python train.py --model="CTC audio transcriber" --dataset="read English sentences (LibriTTS-R)" --train_examples=15625 --n_mels=40 --hop_length=160 --input="log_mel" --spec_augment=true --win_length=400 --tokenizer="char" --vocab_size=32 --arch="transformer" --norm="rmsnorm" --norm_position="res_post" --activation="geglu" --mlp_ratio=4 --head_dim=32 --fused_qkv=false --bias="all" --qk_norm=false --layer_scale_init=0.01 --parallel_block=false --inner_norm=false --moe="top_k" --num_experts=8 --moe_every=2 --expert_mlp_ratio=1 --experts_per_token=2 --shared_expert=false --subsampling=2 --layers=8 --width=128 --positions="sincos" --optimizer="muon" --muon_scale="spectral" --lr=0.0084 --momentum=0.9 --nesterov=false --orthogonalizer="newton_schulz_5" --adamw_lr_other_params=0.0013 --ema_decay=0.995 --steps=7900 --batch_size=128 --epochs=64.7 --lr_schedule="cosine_restarts" --final_lr_fraction=0.01 --warmup_steps=390 --weight_decay=0.1 --adamw_weight_decay_other_params=0.05
Rows from block 4 of a small CTC audio transcriber, named by matrix and row number. Rows with one number belong to one neuron. Each number is 128 + 24 x the weight over its row's rms, rounded and kept within 0 to 255. All counts start at 0.
Before each neuron's rows are labels from the 100 clips, of 14976, where the neuron reaches its largest size: "loudest" is the band of the loudest frequency at the time of the peak. Only what is clearly more common there than usual is listed. The data: read English sentences (LibriTTS-R).
# gate: MLP gate (model.blocks.4.mlp.gate.weight, 512x128), inputs 0-127
# fc1: MLP up (model.blocks.4.mlp.fc1.weight, 512x128), inputs 0-127
# fc2: MLP down (model.blocks.4.mlp.fc2.weight, 128x512, transposed), outputs 0-127

loudest: 4000 to 8000 Hz
gate.161 [101 138 146 161 124 113 148 178 162 141 144 135 117  97 115 126 122 105 122 145 136 158 107 120 130 136 101 106 179 112 115 166 110 130 104 141 157 142  92 154 166 149 139 147 125 109 129 159 123 117 111 108 144  79 110 156 129 134  71 155 118 117 148 137  97 136 141 141 173 150 170 149 121 113 132 128 115 170 108 127 131 114 165 117 169 157  89 107 155 116 153  99 135 145 132 139 113 118 107 141  93  99 178 162 139 132 155 137 104 123 125 127 141 107 164 110 133  97 106 104  94 111 124  77  72 168  95 141]
fc1.161 [133 111 180 127 192 138 139 126 135 129 130 131 138 143 106 135 187 115 113 125  88 122  61 116 126 135 144 135  88 124 100 176 132 145 131 118 134 133  91 155  90 106 144 147 142 163 136 129 144 117 142 117  68 144 107 131 107 175 134 172 152 167 154 142 147 115 135 142 132 111 154 138 164 134 167 165 145 113 114 144  98 100 138 126 100 158 147 143 128 155 141 165 120 165 125 146 140  84 125 104 110 169  94 136 124 134 134 114 140 109 152 116 130  86  95 157 120 128 148 125 177 115 112 119  98 141 129 107]
fc2.161 [ 97 150 147 123 156 134 114 118  90 149 133 145 157 133 159 174 143 148  95 134 167 183 163 163 153  98 107 134 115 209 142 184 126 167 127 124 150 155 132 104 125 106 140 116 126 159 187 145 110 116 115 125 150 138 141 116 137 147 127 116 139 143 131 123 110 126 130 116 139 128 159 152 134 150 135 121 136 108 169 140 135 123 104 132 140  91 109 138  78 110 119 136 104  99 134 137  99 132 137 112 140  93 155 148 119 168 125 125 178 120 136 124  93 162 105 156 131 100 161  88 113 107 129 140 111 183 119  98]

loudest: 500 to 1000 Hz
gate.324 [123 119 132 119 110 141  86 150 159 134 126 105  84  89 121 118 105 126 139 113 116  66 160 130 138  79  86 164 126 124 114 170 120 106 134 119 102 144 131  57  89  95 136 135 109 104  96 144 102 165 128 156 119  98 134 120 149  86  92 114 123 123 143 129 149 152 138 137 144  95 161  86 139 138 122 131 123  98 136 137 122 136 122 148 112 151 146 116 112 146  77 115 148 167 151 124 166 117  80 130  86 126 132 111  92 136 140  95  95 125 156 111 147 129 153 141 158 145 138 149  86 147 112 130 104 118 168 128]
fc1.324 [122 163 138 147 140 158 122  93 188 139 126 137 117 150 150 147 116 155 141 119  91 121 102 141 101 135 139  98 134  79 161  87 137 108 139 170 128 121  99 156 169 163 126 138  87 135 115  98 122 160 115 143 126 128 140  99 135 161 146 122 145 119 114 144 138 150 112 133 138 153 130 168 157 132 134  81  97 114 142 107 149 113 116  83 124 108 160 108 118 170 124 151 148 174 121 119 146 129 154  90 138 109  85  97 166 179 168 189  96 114 132 113 112 150 107 133 119 128 154 127 163  97 116 137 151 119 123 129]
fc2.324 [ 93 142 117 116 121 123 131 158 170 146 117 137 120  99  80 137 103 132 110 148 114 112 106 107 112 156 161 108 140 129  78 147 126 107 129  92 129 131 138 142 112  96 115 124 124 167 103 116 139 108 129 122 115  94 124 126 101 137 132  78 120 167  97  91 137 119 129 140  74 134 117 126 101 109 107 163 140 155 111 105 119 135 168 126 134 151  96 154 130 124 135 114 121 203 113 127 163 134  92 183 140 126 128 175 105 117 120 189 140 125 130 132 159 122 120 131 138 133 123 147  90 200 171  96 149 118 126 135]

loudest: 250 to 500 Hz
gate.442 [141 133 160 161 140 156 102 153 131 114 118 130 158 121 120 177 107 162 125 114  99 137 109 114 115 112 122 100 108 143 152 109 160 136  79 123 113 148 152 152  94 136 143 152 140 131 106 110 124 150 107 133  96 131 149 172  99 129  79 134 141 131 140 132  95 156 136  94 108 118 151  93 164 141 151  97 147 110 139 140 106 128  87  73 167 110 160  72 161 131 121 146 166 131 141 117 100 128 119 107 112 165 130 109 110  67 137 129 142  97 153 154 136 138 141 171  88 156 132 102 117 153  77 143 108 152 131 131]
fc1.442 [119 145 114 109 107 136 135  87 141 123 125 123 111 137 113  94 117 118 127 152 119 101 176 142 103 175 107 172 117 157  80  95 113 110 111 141 177 138  73 108 143 141 117 144 124 124 116 138 145 115 156 115 128 106 143  98 113 127 139 111 144 120 153 143 113 153 144 114 140 103 144  90 123 105 134 150 127 105 113 138 121 133 151 122 131 113 146 122 105 135 163  64 135 132  88 165  95 145 140 133  99  97  65 141 171 155 156 100  77 153 104  91 115 126 122 119 140 113  93 188 158 131 158 140 140 168 139 119]
fc2.442 [146 134 117 173 145 131 130 124 114 100 156 105 146  85 125 107  87 135 128 174 148 138 146 100 117 116 172 125 111 174  99 171 134 136 192 126 113 173 150 130 179 130 138 126 123 157 127 145 132 104 113 141 110 127  72 166 133  99 151 132  90 139 118 131 160 107 118 104 112 138  98 139 118 101 129  92 139 127 129 126  84 127 130 139 139 127 139 109  95 145  86  84 149 123 189 119 120  87 108 129 148 150 136 109 146 133 126 153 121 129 126 194 114 156  97 136 109 176 142 108 120 106 125 133 134 146 136 109]

loudest: 4000 to 8000 Hz
gate.130 [139 133 109 133  93 139 113 143 141 124 109  76 142 145 127 116 148 138  69 159 104 136 162  86 155 117  99 162 107 116 151 132 109 155 130  93 133 127 137 125 135  82 130 124 105 109  96 134 120 145 136 123 157 144 134 147  98 132 125  89 171 113 135 108 104 255 122 128 152 163 133 127 117 143 125  77 116 134  96 110 126 115 137 135 139 149 119 151  88 108 164 128 144 125 138 133 135 125 106 111 102  82 120 159 152 152 117 126 108 143 101 155 114 109 137 126 124 136 105 136 138 138 137 132 136 147 132 137]
fc1.130 [159 104 146 127 112 121 109 132 136 119  89 116 120 152 144 103 125 145 154  80 145  80 138 154 111 140 144 131 120 121 106 155 152 138 100  98  78  86 102 102 139 160 148 112 140 181 138 106 145 118 158 144 126 145 104 118 147  72 146 112 157 126 127 131 157 188 125 125 137  98 123 112 126 117 121 154 115 102 115 126 134 132  72 133 109 117 160  95 146 138 121 130 107 117 106 121 141 116 113 122 148 167 145 124 145 103  88  67 125  78 155 128 159 106 157 141  89 102 108  86 114 138 152 117 113 112  74 133]
fc2.130 [132 102 109 108  88 151 121 132 105 131 137 166 180 139 125 112 146 123 110 158 148 116 120 136 130 149 198 116  84 149 133 131 118 111 119 119 130 132 124  86 133 143 128 132  91 135 145 140 136 152 145 132  97 146 162 132  86 135 127 129  88 125  97 130 168 255 107 153 151 107 112  90 136 116 141 141 145 118 136 163 102 144 134 112 158 123 121 123 116 119 147  95 135 114 138 103 149 118 120  96 122 129 125 167 130 124 109 157  90 125 101 123 122 101 118 136 117 122 134 143  97 133 147 152 116 152 128 128]

loudest: 250 to 500 Hz
gate.445 [121  29  84 129 117 129 152 148 170 144 134 110 121 145 130 134 125 132 164  82 158 134 112 144 140 110 131 134 155 117 100 143 129 105  91  99 135 175 122 124 110 140 158 126 139  83 148 131 132 143 137 127 100 116 119 133 113 132  94 129 175 141 131 153  98  10 105 122 139 123 113 156 132 166 154 111 134 169 169 112 134 143 121 104 130 111 128 121 132 121 136 133 142 124 110 137 116  96 134 125 173 117 121 147 139 116 136 144 119 113 123 122 104 110 157 100 122 137 138 159 128 140 132 166 146 119 161 136]
fc1.445 [109 183 124 135 144 144 104 152 160 150 144 135 111 138 121 136 138  96 138 128 138 110  95 111 186 108 134 123 151 154  93 124 121  77 142 149 128 150 115 125 145 175 155 136 142  98 176 117 110 140 129 106 114  75 146 116 103 155 112 144 127 125 128 133  89 192 142 160 126 150 148 168 130 134 154 120 127 187 140 134 104 123 158 106 125 144 118 160 183 103 102 113 128 137 159 132 110 117 170 111 161 136 156 126 126 137 135 179 126 114 119 138 111 153 118 138 184 147 136 162 171 106 105 138 126 136 108 103]
fc2.445 [123  30 152 118 137 129 132  98 139 107 105 141 144  98 116  97 127 122 148 140 135 121 129 143 136 125 113  85 142 155 157 126 146 144 128 149 112 150 106 142 123  98 112 128 120  98 135 130 103 129 111 111  99 118 140 140 141 117 100 104 180 122  82 134 115 246 117  90 150 123 168 104 161 118 122 111 118 145 127 153 106  94 130 154 108 119 110 138 122 105 127 105 113 142 118 162 170 165 114 126 127 119 130 106 145 133 143 133 147 111  99 137 148 119 151 138 119 120 134 124 124 125 108  59 117 124 107 147]

loudest: 250 to 500 Hz
gate.418 [133 137  78 122 117 125 104 130 167 139 139 156 120 176 138 128  90 123 128 134 128 102 108 105 186  98 114 136 133 117 120 155  74 149 139 160 125 142 147 151  98 148 164 110 145 122 135 149  81 147 159 143 123 121 109 137 161 140 102 146 123  64 130 123 112 151 150 112 124 115 117 170 156 141 117 140 117 165 128 139  93 135 143 156 113 168 117 159 125 130 145 172 176 109 114 129 167 103 137 108 179 109 181 133 111 135 116 112 124 115  94 146 133  95 111 114 116  95 107 110 107 121 110 176 134 166 103 108]
fc1.418 [129 119 114 105  86 123 112 166 133 139 151 132 118 110  81 134 132 108 145 147 128 125 112  87  98 127  71 103 128 104 158 100 129 134  96 143 106 146  59  95 161  91 173 105  68 163 135 128 136 114 131 146 123 122 152 134 111 118 158 116 123 116 108 118 159 162 112 141 119 135 136 136 156 116 141 106  99 121 148 133 123 137 127 126  56  98 116 122 116 112 128 144 140 111 145 160 103 113 147 159 123 143 137 144 141 131 182  94 155 125 156 131 144 163  97  93  77 136 145  93 115 109 159 150 127  99 129 162]
fc2.418 [157 128 127 151 121 154 132 102 111 180 179 106 130 120 121 156 110 140 174 108 135 100 126 102 104 140 140  48 130 123 175 119 121 140  93 137 151 138 120 133 151 155 165 106 126 157 141 168 132  86 137 131 127 137 102 120 138 137 125 103 155 158 115  95 164 137 142 122  91 127 134 120 141 146 107 133 133 105 154 158 119 109 100 107 100  88  78 147  91 154 110  73 138 121 141 105 137 161 148 154 139 189 115 145 108 151 120 140 152 182 138 105 126 106 112 119 120 150 104 154 138 107 154 132 113 118 117 131]

loudest: 1000 to 2000 Hz; 2000 to 4000 Hz
gate.371 [143 145 127 145 151 151 121 175 116 137 155 124 115 127 136 133 161  94 126 142 179 103 109 127 166 106 151 122  94 144 131 148 132 138 166 135  90 146 130 123 158 135  90 128 169  95  92 140  88 162 118 111  90 130 108 150  98 163  87  97 152 146 148 135 174 132 131 126 131 109 137 107 127 171 135 100 105 102 171 141  88 123 152 142 109 112 163 105 125 162  88 124 151 100 126 128 140 136 147 127 115 145 146 103 167 128 107 128 168 120 127 109 130  85 112  72  84 108 155 112 111  84 126 119 161 145 120 112]
fc1.371 [152 140 141 165 141 140 133 177 134 109 153 146 117 141 145 142 152 104 138 150 137 126 153 173 159 133 143 169  61 136 148 119 142 148 147 121 146 147 128  92 129 148  87 155 151  91 117 130  97 176 117 120  92 133 102 158 130 122  93  96 150 171 148 126 131 122 114 115 114 121 147  99 122 146 138 107 127 128 156 144  97 134 138 152 106 159 159 126 124 114  85 142 118 127 137 106 145 109 145 137 125 111 141  97 152 123 126 105 154 107 100 103  96  96  88  55  83 124 140 107  99 108 104 169 180 139 132 120]
fc2.371 [129 153 153 139 131 126 141 166 165 126 128 109 137 146 149 110  68 143 107 120  93 113 108 186 132 124 138 127 133 115 137  98 155 145  98 112 104 153 146 123 158 165 137 115  79  84 114 127 114 125 137 114 136 121 153 155 130 102 116 156 136 154 124 108 105 143 123 148 128  98 168 133 150 150 118  51 171 119 139 123 144  98 135 148 105 164 127 100 132 102 138  89  84 112 112 121 125 117 124 123 119 137 183 120 133 117 144 141 108 115 130 120 170 139 162 119 107  78  62 155  91 141 124 150 120 147 127  88]

loudest: 4000 to 8000 Hz
gate.385 [111 110 113 155 120 166 146 146 159  92 116 119 139 113 145  99 116 118 112 130 104 136 177 136 115 130 107 140 140 156 117 120  79 156 143 129 196 101 115 121 145 149 118 123  96 114 133 137 105  94 126 127 157 113 119 133 135 126 150 135 155  97 128 171 135 147 135 156 108 177  80 134 124  97 120 172 128 146  83 103 122 128 144 143 173 132 165  95 103 151 114 131 166 119 153 154 168 140 111 126 104  97 105 151 133 127 138 109 183 183 124 175  94  98 147 119 118 163 137 123 144 116  92 123 127 142  88 142]
fc1.385 [119 137 147 116 162 121 136 148  85 130 154 133 136 148 141 152 142 161 154  99 122 153  79 151 108 145 154 140 126 126 123 119 154 125  99 153  48 120 157 110 118 128 134 116 154 116 131 124 133 145 142 102 117 132 141 145 134 140  81 119 106 149 152 128 156 140 121  91 146  99 147 143 133 168 128 152 155 122 166 143 130 124 100 113 144 152  92 163 129 145 167 148 102 107  53 120 129 132 129 111 122 203 101 123 113 138  99 133  61  84 146 109 168 124 115 138 134 100 134 121 151  95 131 135 143 123 150  98]
fc2.385 [ 89 117 119 170 125 145 143 105 113 165 159 151 121 135  98 125 151 151 135 160 164 124 177 119  85  98 122 151 114 110 142 121 115 125 121 151 114 160 146 173 137 125 115  97 137 160 175 117 203 115 137 135 130 123 134 140 102 117 111  98 132 110 144 161 132 133 118 121  87 141  92 129 149 106 108 168 120 123  80  97 118 154 175 144 170  96 121 130  85 134 101 114 141 142 130  94  94 161 139 109 127 109 111  99 125 138 136 155 164 123 142 178 120 128 135 179 137 159 148 109 126  93 109 148 110 144 113 130]

loudest: 250 to 500 Hz
gate.397 [148 109 127 100 122 140 112 117 114 138  88 160 129  98 130 136 105 129 108 106 136 145 111 138 123 119 156  97 114 101 171 112 133  61 107 103 124 118 132 148 131 195 119 148  92 124  93 111 133 116  96 133 140  75 110 115 120 145  92 130 123 146 151 137 103 142 117 132 144 127 100 114 105 123 151 113 106 139 161 157 120 121 121 144 143  96 162 115 135 104 121 156 115  94 151 154 134 155  93  84 146 132 155 103 123  74 112 136 168 118 134 120  53 134 123 101  72 158  99 136 167 128 146 127 130  93 109  97]
fc1.397 [123 137 114 182 162 165  84 115 144 144 142 130 120 133 131 121 129 144 109 122 125 100 151  98 121 139 158  82 110 130 127 134 116 116 138 164  89 138 149 119 155 168 118 122 101 106  99  94 100 103 163 144  94 113 105  92 103 174 168 163 137 126 154 135 130 117 152 134 117 115 128 128 110 128 131 170 135 104 142 120 146 114 118 146  91 123 135 110 117 159 113 104 119 144 123 157 150  92  82 148 121 128  62  96  91 145 130 158 113 152 162 132  61 121 149 139 120 109 139 186 153 131 155 103  94 129 105 133]
fc2.397 [120 139 141 114 145 144 111 108 117 139 142  94 159  96 113  93 155  88 163 103 159 130 147  99 119 151 123 119 122 147 132 118 146 134 168 149 168 116 128 140 113 133  72 179 101 134 134 117 135 168 140 116 132 158 165  68 142 119 147  99 116 128 131 172 106 116 149 119 144 135 121 128 153 135 162  99  85 120 167 176 118 120 101 124 134 100 124 144 160 168 111 128 155 110 179 125 101 129 151 126 147 103 160 115  98 126 139 141 110 150 161 126 131 137 102 142  86 105 168  94 132 114  62 142 124 129 117 152]

loudest: 4000 to 8000 Hz
gate.281 [141 127 157 115 145 175 155 161 152  99 134 142 142 144 126 124 159 123 100 111 110 139 123 173 122 113 115  84 138 104 120 116 134 135  87 145 106 126  84 149 127 151 139 128  89 145  84 124 148 165 139 161 138 162 106 118 118 102 137 162 144 176 113 122 168 108 139 147 176 156 141 124 128 170 123  78 123 100 100 163 119 106 123 136 186 132  82 118 110 111 127  93 133 111 145 115 110 111 133  83 124 144 102 133  93 106 125 141 184 124 101 109  99 129  96 110 121 126 144 143 161 129 108 102 130 178 145 123]
fc1.281 [109 116  85 155 148 150 134 110 172 164 106 134 139 165 136 126 110 157 106 157 102 135 163 155 101 117 170 129 142 100 163 122  98 140 152 153 142 117 151 161 127 107 134 133  67 123 123 105 135 136  81 147 149 149 136 129 101 107  92 138 130 137 158 113  97 118 134 148 139 172 157 161 157 158  77 139 110 156 102 105 150 129 116 105 179 112 122 121 119 130 138 104 117 130  75 159 113 161 137 112 103 182 147 156 104 114 106  89 133 108  95 100  92 111 120 119 142 153 126 137 116 135 168 115 125 135 143 143]
fc2.281 [146 127 144 135 165 159  83 121 100 164 152 153 160 161 101 115 149 116 129 172 129 127 127 119 139 126 142 130 137 204 166 138 130 119 170 133 110 140 124 120 116 134 102 101 151 136 166 154 188 132 110 138 134 158 118 147 134 163 139  99 129 185 116 105  82 125 148  79 161 157 131 167 149 127 136 107  97 124 114 122  82 128 120 134 129 112 129 127 160 104 164 116 124 124 167 131 111 137 115  99 153 104 179 129 153 124 111 129 154 133 125 166  96 101 100 162 118 131 155  78 133 118 115 135 110 138 136 136]

loudest: 250 to 500 Hz
gate.176 [130 107 138  86 121 138 109 113 108 112 167 136 153 118 132 127  97 142 140 103 116 157 104 183 131 127 137 115 171  97 113 120 196 123 135 174 140  99 118 139 118 152 101 149 109 177 125 133 168  80 150 154 132  84 107 184 146 109 164 141 117 133 130 120  96 119 122  94 142  99 124 153 136 121 136  80 162 116 135 112 142 131 105  99 138 158 136 174 126  98  87 105 135 155 124 123 122 150 108 141 149 147 131 111 148 105 120 142 170 134 134 152 137  87 128  88  94 118 156 144 103 126 121 141 167 131 122 165]
fc1.176 [ 88 109 128  87 117 160 152 117 102 101 115  94 136 141 113 133 154 142 126 116 121 134 121 174 154  97 140 126 155 135 158 140 164 121 134 143 115 121 101  79 109 105  91 148 129 121 129 160 143 143 107 163 127 130 112 144 100 145 164 112  91 103 121 140  98 138 108 112 103 151  67 145 168 126 117  95 123 138 119 153  91 145 108 168 155 132 115 169 152 107 100 115 163 115 124 127 126  72 124 122 197 118 145 122 147  75 121 150 118 173 151  81 150 106 146 137 139 124 146 133 116 132 127 124 159 110 115 169]
fc2.176 [180 130 173 158 143 136  94 150 155 124 113 145 162 128  93 126 151 122 130 135 137 141 107 106 115 159 102 139 147  84 132  99  90 157 114 150  96 124 148 174 127 119 166 139 149 102 126 154 120 152 137 146 153 172  99 155 151 100 124  91 126 126 136 126 106 149 155 120 132 157 179 127 139 136 150 136  85 147 172 121 153  92  98 113 129 149 130 140 167 108 107  80 129 165 122 134 118 157  92 145 116 130 112 108 155 133 159 119 147  86 100 160 149 123 106  98 129  99 104 114 144 159 120 145 125  94  94  89]

loudest: 1000 to 2000 Hz; 500 to 1000 Hz
gate.205 [ 93 120 127 128  93  95 183 173 149 125 148 149 133 112 137 151 118 120 136  87 143 166 132 132 138 125 146 110 141  97 148 134 102 173 130 150 134 163  96 118 142 105 114 132 164 141  76  94 137  74 119 144 161 126 142 130 142 145  94 152 130 134 139 151 171 132 146 140 112 127 168 147 134 137 143 129 152  93 144 132 103 139 131 156 129 171 106 120 124 158 122  83 104 162  80 136 149 130 160 143 132 113 149 127 124  97 157 136 134 146 150 121 127  49 134 144 189 146 140 116  79 112 130 124 127 134 152 115]
fc1.205 [154 135 102 130 100 139 130 156 145 133 110 132 149 133  73 114 174 130 111 136 102 104 141 129 107 121 165 128 129 100  99 130 129  80 187 148 126 117 174 108 151 172 137 106 150 156 187 157  72 119 157 122 124 111 116 130 106 153 135  95 115 139  99 109 126 125 129 133 152 164 123 134 117 135 108 146 152 130  96 119 131 115 151 117 135 115 163 136 108 138 161 145 141  84 134 130 150 130 115 124 130 121  88 143 107 120 137 150 106 175  88 193 129 168 154 117 127 112 143 117 179 186 116 137 118 121 122  98]
fc2.205 [117 108 165 132 157 136  90  89 117 142 147 161 135 101 123 116 120 116  85 143 123  64 126 154 149 140 115 175 144 120  87  84 122 139 182  86 128  89 146 156 126 125 117 115 116 157 101 117 143 147 135 133 148 126 131  83 111 159  90 117 113 119 139 119 149 125 167 120  98 141  87 120 115  96 172 139 113 149 135  88 126 141 150 124 149 139 128 146  94 142 112 113  64 171 142 116 135 142 160 124 111 152 134 120 132 106 146 119 110 126 138 156 179 157 130 140 102 151 106 123 101 133 191 128 147 133 117 111]

loudest: 250 to 500 Hz
gate.320 [118 105 113  88 139  78 148 146 138 105 135 135 143 164 110 153 150 146 143 150 140 134 106 195 132 134  94 117 154 120 156 135 141 138 171 109 136 121 139 167 140 139 159  95 136  79 135 158 102 124 140 155 115 129 130 145 148 127 126 181 158 138  76 141 121 120 135 115 154 101 106 154 117 141 124  77 139 151 114 109 132 109 148  92 105 123 116 130 110 125  99  58 126 144 174 149 158 153 172 156 149 140 164 125 106 149 141 126 124 146 151 131  84 106 116 178 121 126 144 125 163 114 133 141 147 107 123  88]
fc1.320 [136 118 133 155  96 155 143 171 139 123  73 174 135 121 176 137 138 149  86 126 119 140 139 116 149 122 103 133 139 141 149 131 103 126 112 124 117 150 168 125 127 105 146 114  99 110 139 105 103 130 145 163 140 115 124 125 113  90 111 128 105  57 127 128 117 216 145 163 112 139 173  92  97 124 163 135 149 169 144  93 129 110 134 146 117 132 136 115 115  94 124  99 109 133 144 120 136 134  84 136 101 139  80  92 105 140 103  95 152 135 163 119 130 104 129 159  93 132 108 135 147 127  97  95 127 122 159 139]
fc2.320 [142  84 114 107 153  83 102  63 141 114 116  96 118 144 116 100 149 152 132  76 123 120  91 114 112 156 123 153 100 138 140 115 126 119  91 139 134 161  76 154 144 139 114 151 140 115 119 115 103 122 126  83 125 127 149 111 147 164 137 133 107 169  95 131 106  47 134 113 108 117  99 127 141 119  97 116 115 134 113 174 116 142 116 103 122 141 108 121 124 122 181 135 130 124 136 117 152 138 168 105 114 114  97 126 141 165 171 100  83 119 118 175 142 108 124 143 152 159 127 130 109 153 156 130 111 130 120  89]

loudest: 4000 to 8000 Hz
gate.279 [136 121 163  80 121 124 114 122 129 103 127 116 141 131 113 114  95 119 153  88 105 137 114 161 128 121  96 122 118 142  96 132  86  65 167 137 177 136 124 109 144 123 131 132 135  97 135 154 198 110 120 147 123  86 127 121 120 103 149 124 129 119 134 117 154 133 151  87 144 157 166 145 106 147 140 107 143  92 114 122 127 137 113 119 144 147 158  87 129 119 153 171 130 143 132 110 127  91 132 118 139 149 110 110 109  57 129 167 129 156  90 142 111 119 159 117 182  96 119 144 123 104 138 149 134 178  89 162]
fc1.279 [ 97 115 127 142 165 118 138 139 114 158 124 132 129 105 119 121 105 133 141 117 142 162 145 104 132 145 114  76 171 142  97 108 130 109 124 146 135 144 176 149 113  66 106 117 153 128 135 153 131 125 117 132 163 157 115 155 124 113 119 113  94 165 193 139 158 138 159 129 131 104 154 118  92 143 184 111 113 159 133 115 161 149 130 170 146 118 131 122 100 102 192 139 121  90 119 139  79 137 144 128 154 135  96 165  87 154 110 158 100 118 122 137 155 104 141 119 163 125 107 129 158 111 163 142 107 138 155 156]
fc2.279 [132 125 126 144 107 157 126 102 137 136 117 130 128 114 140 163 128 127 101 122 112 130 149 135 133 140 118 132  86 103 108 128 107 150  94 151 100 135 135 124 119 141 151 104  99  88 106 149 201 160 170 136 127 170 178 168 140 181 101 103 155 131 143 121 139 113 101  95 144 110 113  90 157  47 132 121 143  94 102 119 127 160 111 159 111  87 125  85 126 148 119 141 118 163 100 148  90 101 141 143 121 148  86 149 146 130 127 142  99 131 168 117 113 149 100 137 101 149 135 121 141 138 115 145 114 102 164 134]

loudest: 1000 to 2000 Hz
gate.219 [160 111 139 124 141 114 150 151 160 144 157 124 130 147 162 114  94 138 134 128  88 115 153 131  94  99 117 122 144 136 143 144 153 128 120  84 124 126 152 103 140  85 130 136 131 143 109  95  78  95 129 112 121 124 140 142 149 124 155 138  90 165 151 125 126 123 106 134 116 167 115  99 102  99 175 133 107 148  91  90 125 129 127  94 125 161 134  60 151 144 133 135 137 152  84 121 133 153 144 113 150 113 143 103 168  92 133 171 112 135 115 100 100  93 124  59 158  93 117 117 141 100 180 137 111 140 134 101]
fc1.219 [148 134 140 156 116  95 119 114 102 133 139 141 127  89 143 127 147 138 117 108 161 117 101 122 139  89  79 161 109 108 107 107  92 161 104 124 152 128  86 148 101  88 169 120  53 113 162 158 140 148 121 131 138 170 165 143 107 157 113 131 120 114  65 171 121 127 140 159 142 100 123  90 124 163 141 126 129 160 145  99 150 117 118 123  97 112 125 131 105 105 145  94 143 120 111 157 140 149 167 118 109 139 107 144 110 168 144 131 129 106 129 131 130 117 113  90  99 143 141 183 162  88 133 132 118 117 115 153]
fc2.219 [115 129 117 123 146 120 147 162 168 121 162  92 119 113 146 149 143 108 121 158 164 100 115 106 140 103  83 129 134 142 135  76 121  95 128 125 123 120 135 145 118 122 165  95  58 116 117 117 140 123  87 120 154  98  91 147  97 139 124 101 102 141 106 115 103 136 151 112 128 153 100 145 128 173 101  88 142 162 150 135 116 135 163 118 125 143 155 195 123 124 131 108 142 123 113 134 128 151  92 134 117 170 121 164 140 126 115 142 121 145 180 124 116 104 158 128 105 148 113 130 168 157  77 104  87 132 114 172]

loudest: 500 to 1000 Hz; 250 to 500 Hz
gate.151 [138 108 127 113 169 137 146 159 131 111 112 144 141 143  89 121 140 117 128  88 154 122 119 111 114 154 160 108 134 138 156  80 177 156 130  94 115 156 152 162  90 124 118 112 122 177  90  99 134 125 114 130 117 135 142 142 135  97 147 115 139 168 133 122 109 130 116 132 125 101 130 148  87 119  79 153 116 125  81 136  82 119 112 136 119  93 142 146  94 113 150 148 108 168 125 122 146 143  91  99 119 113 165 163 137  79 147 116 143 128 123 139 167 121 157 145 107 158 136 123  59  99 114  89 144 105  89 154]
fc1.151 [158 124 149 138 143 111 131 131 102 132 110 114 134 137  95 130 148 150 100 116 166 130 102 115 125 152 143  98 118 158 111 108 110 128 178 135 125 140 156 156 160  94 146 126 138 138  85 139 149 125 142 132 125 103 175  99 101 123 124 122  93 115 131 139  72 133 161 128 118 106 124 125 130 108  87 145 131 113  95 172 127 134  84 175 145 172  91 141 137 130 136 100  83 156 153  79 154 142 136 141  92 133 152 140 122 116 121 130 132 116  95 174 102 104 155 138 101 117 128 106  63 172 138 135 114  92 102 174]
fc2.151 [107 129 100 139  97 123 111 129 118 141  96 123 123 125 142 149 136 174 156  71 124  76 121 137 137  97 132 161 104 146 101 111 102 148 161 130 127 111 123 114  77 116 104  61 132 103  88 135 136 169 109 138 138 137 129 141 156 153 129 169  89 126 145  98 103 146 135 104 139  94 100 134 171 121 115 136 134 119 159 133 113  90 145 104  98 135 123 107 142 130 119 107 116 120 122  62 148  86  95 162 103 104 155  85  83 111 115 116 119 159 109 109 128 123  92 105 146 132 161 121 131 128 132 160 133 139 124  87]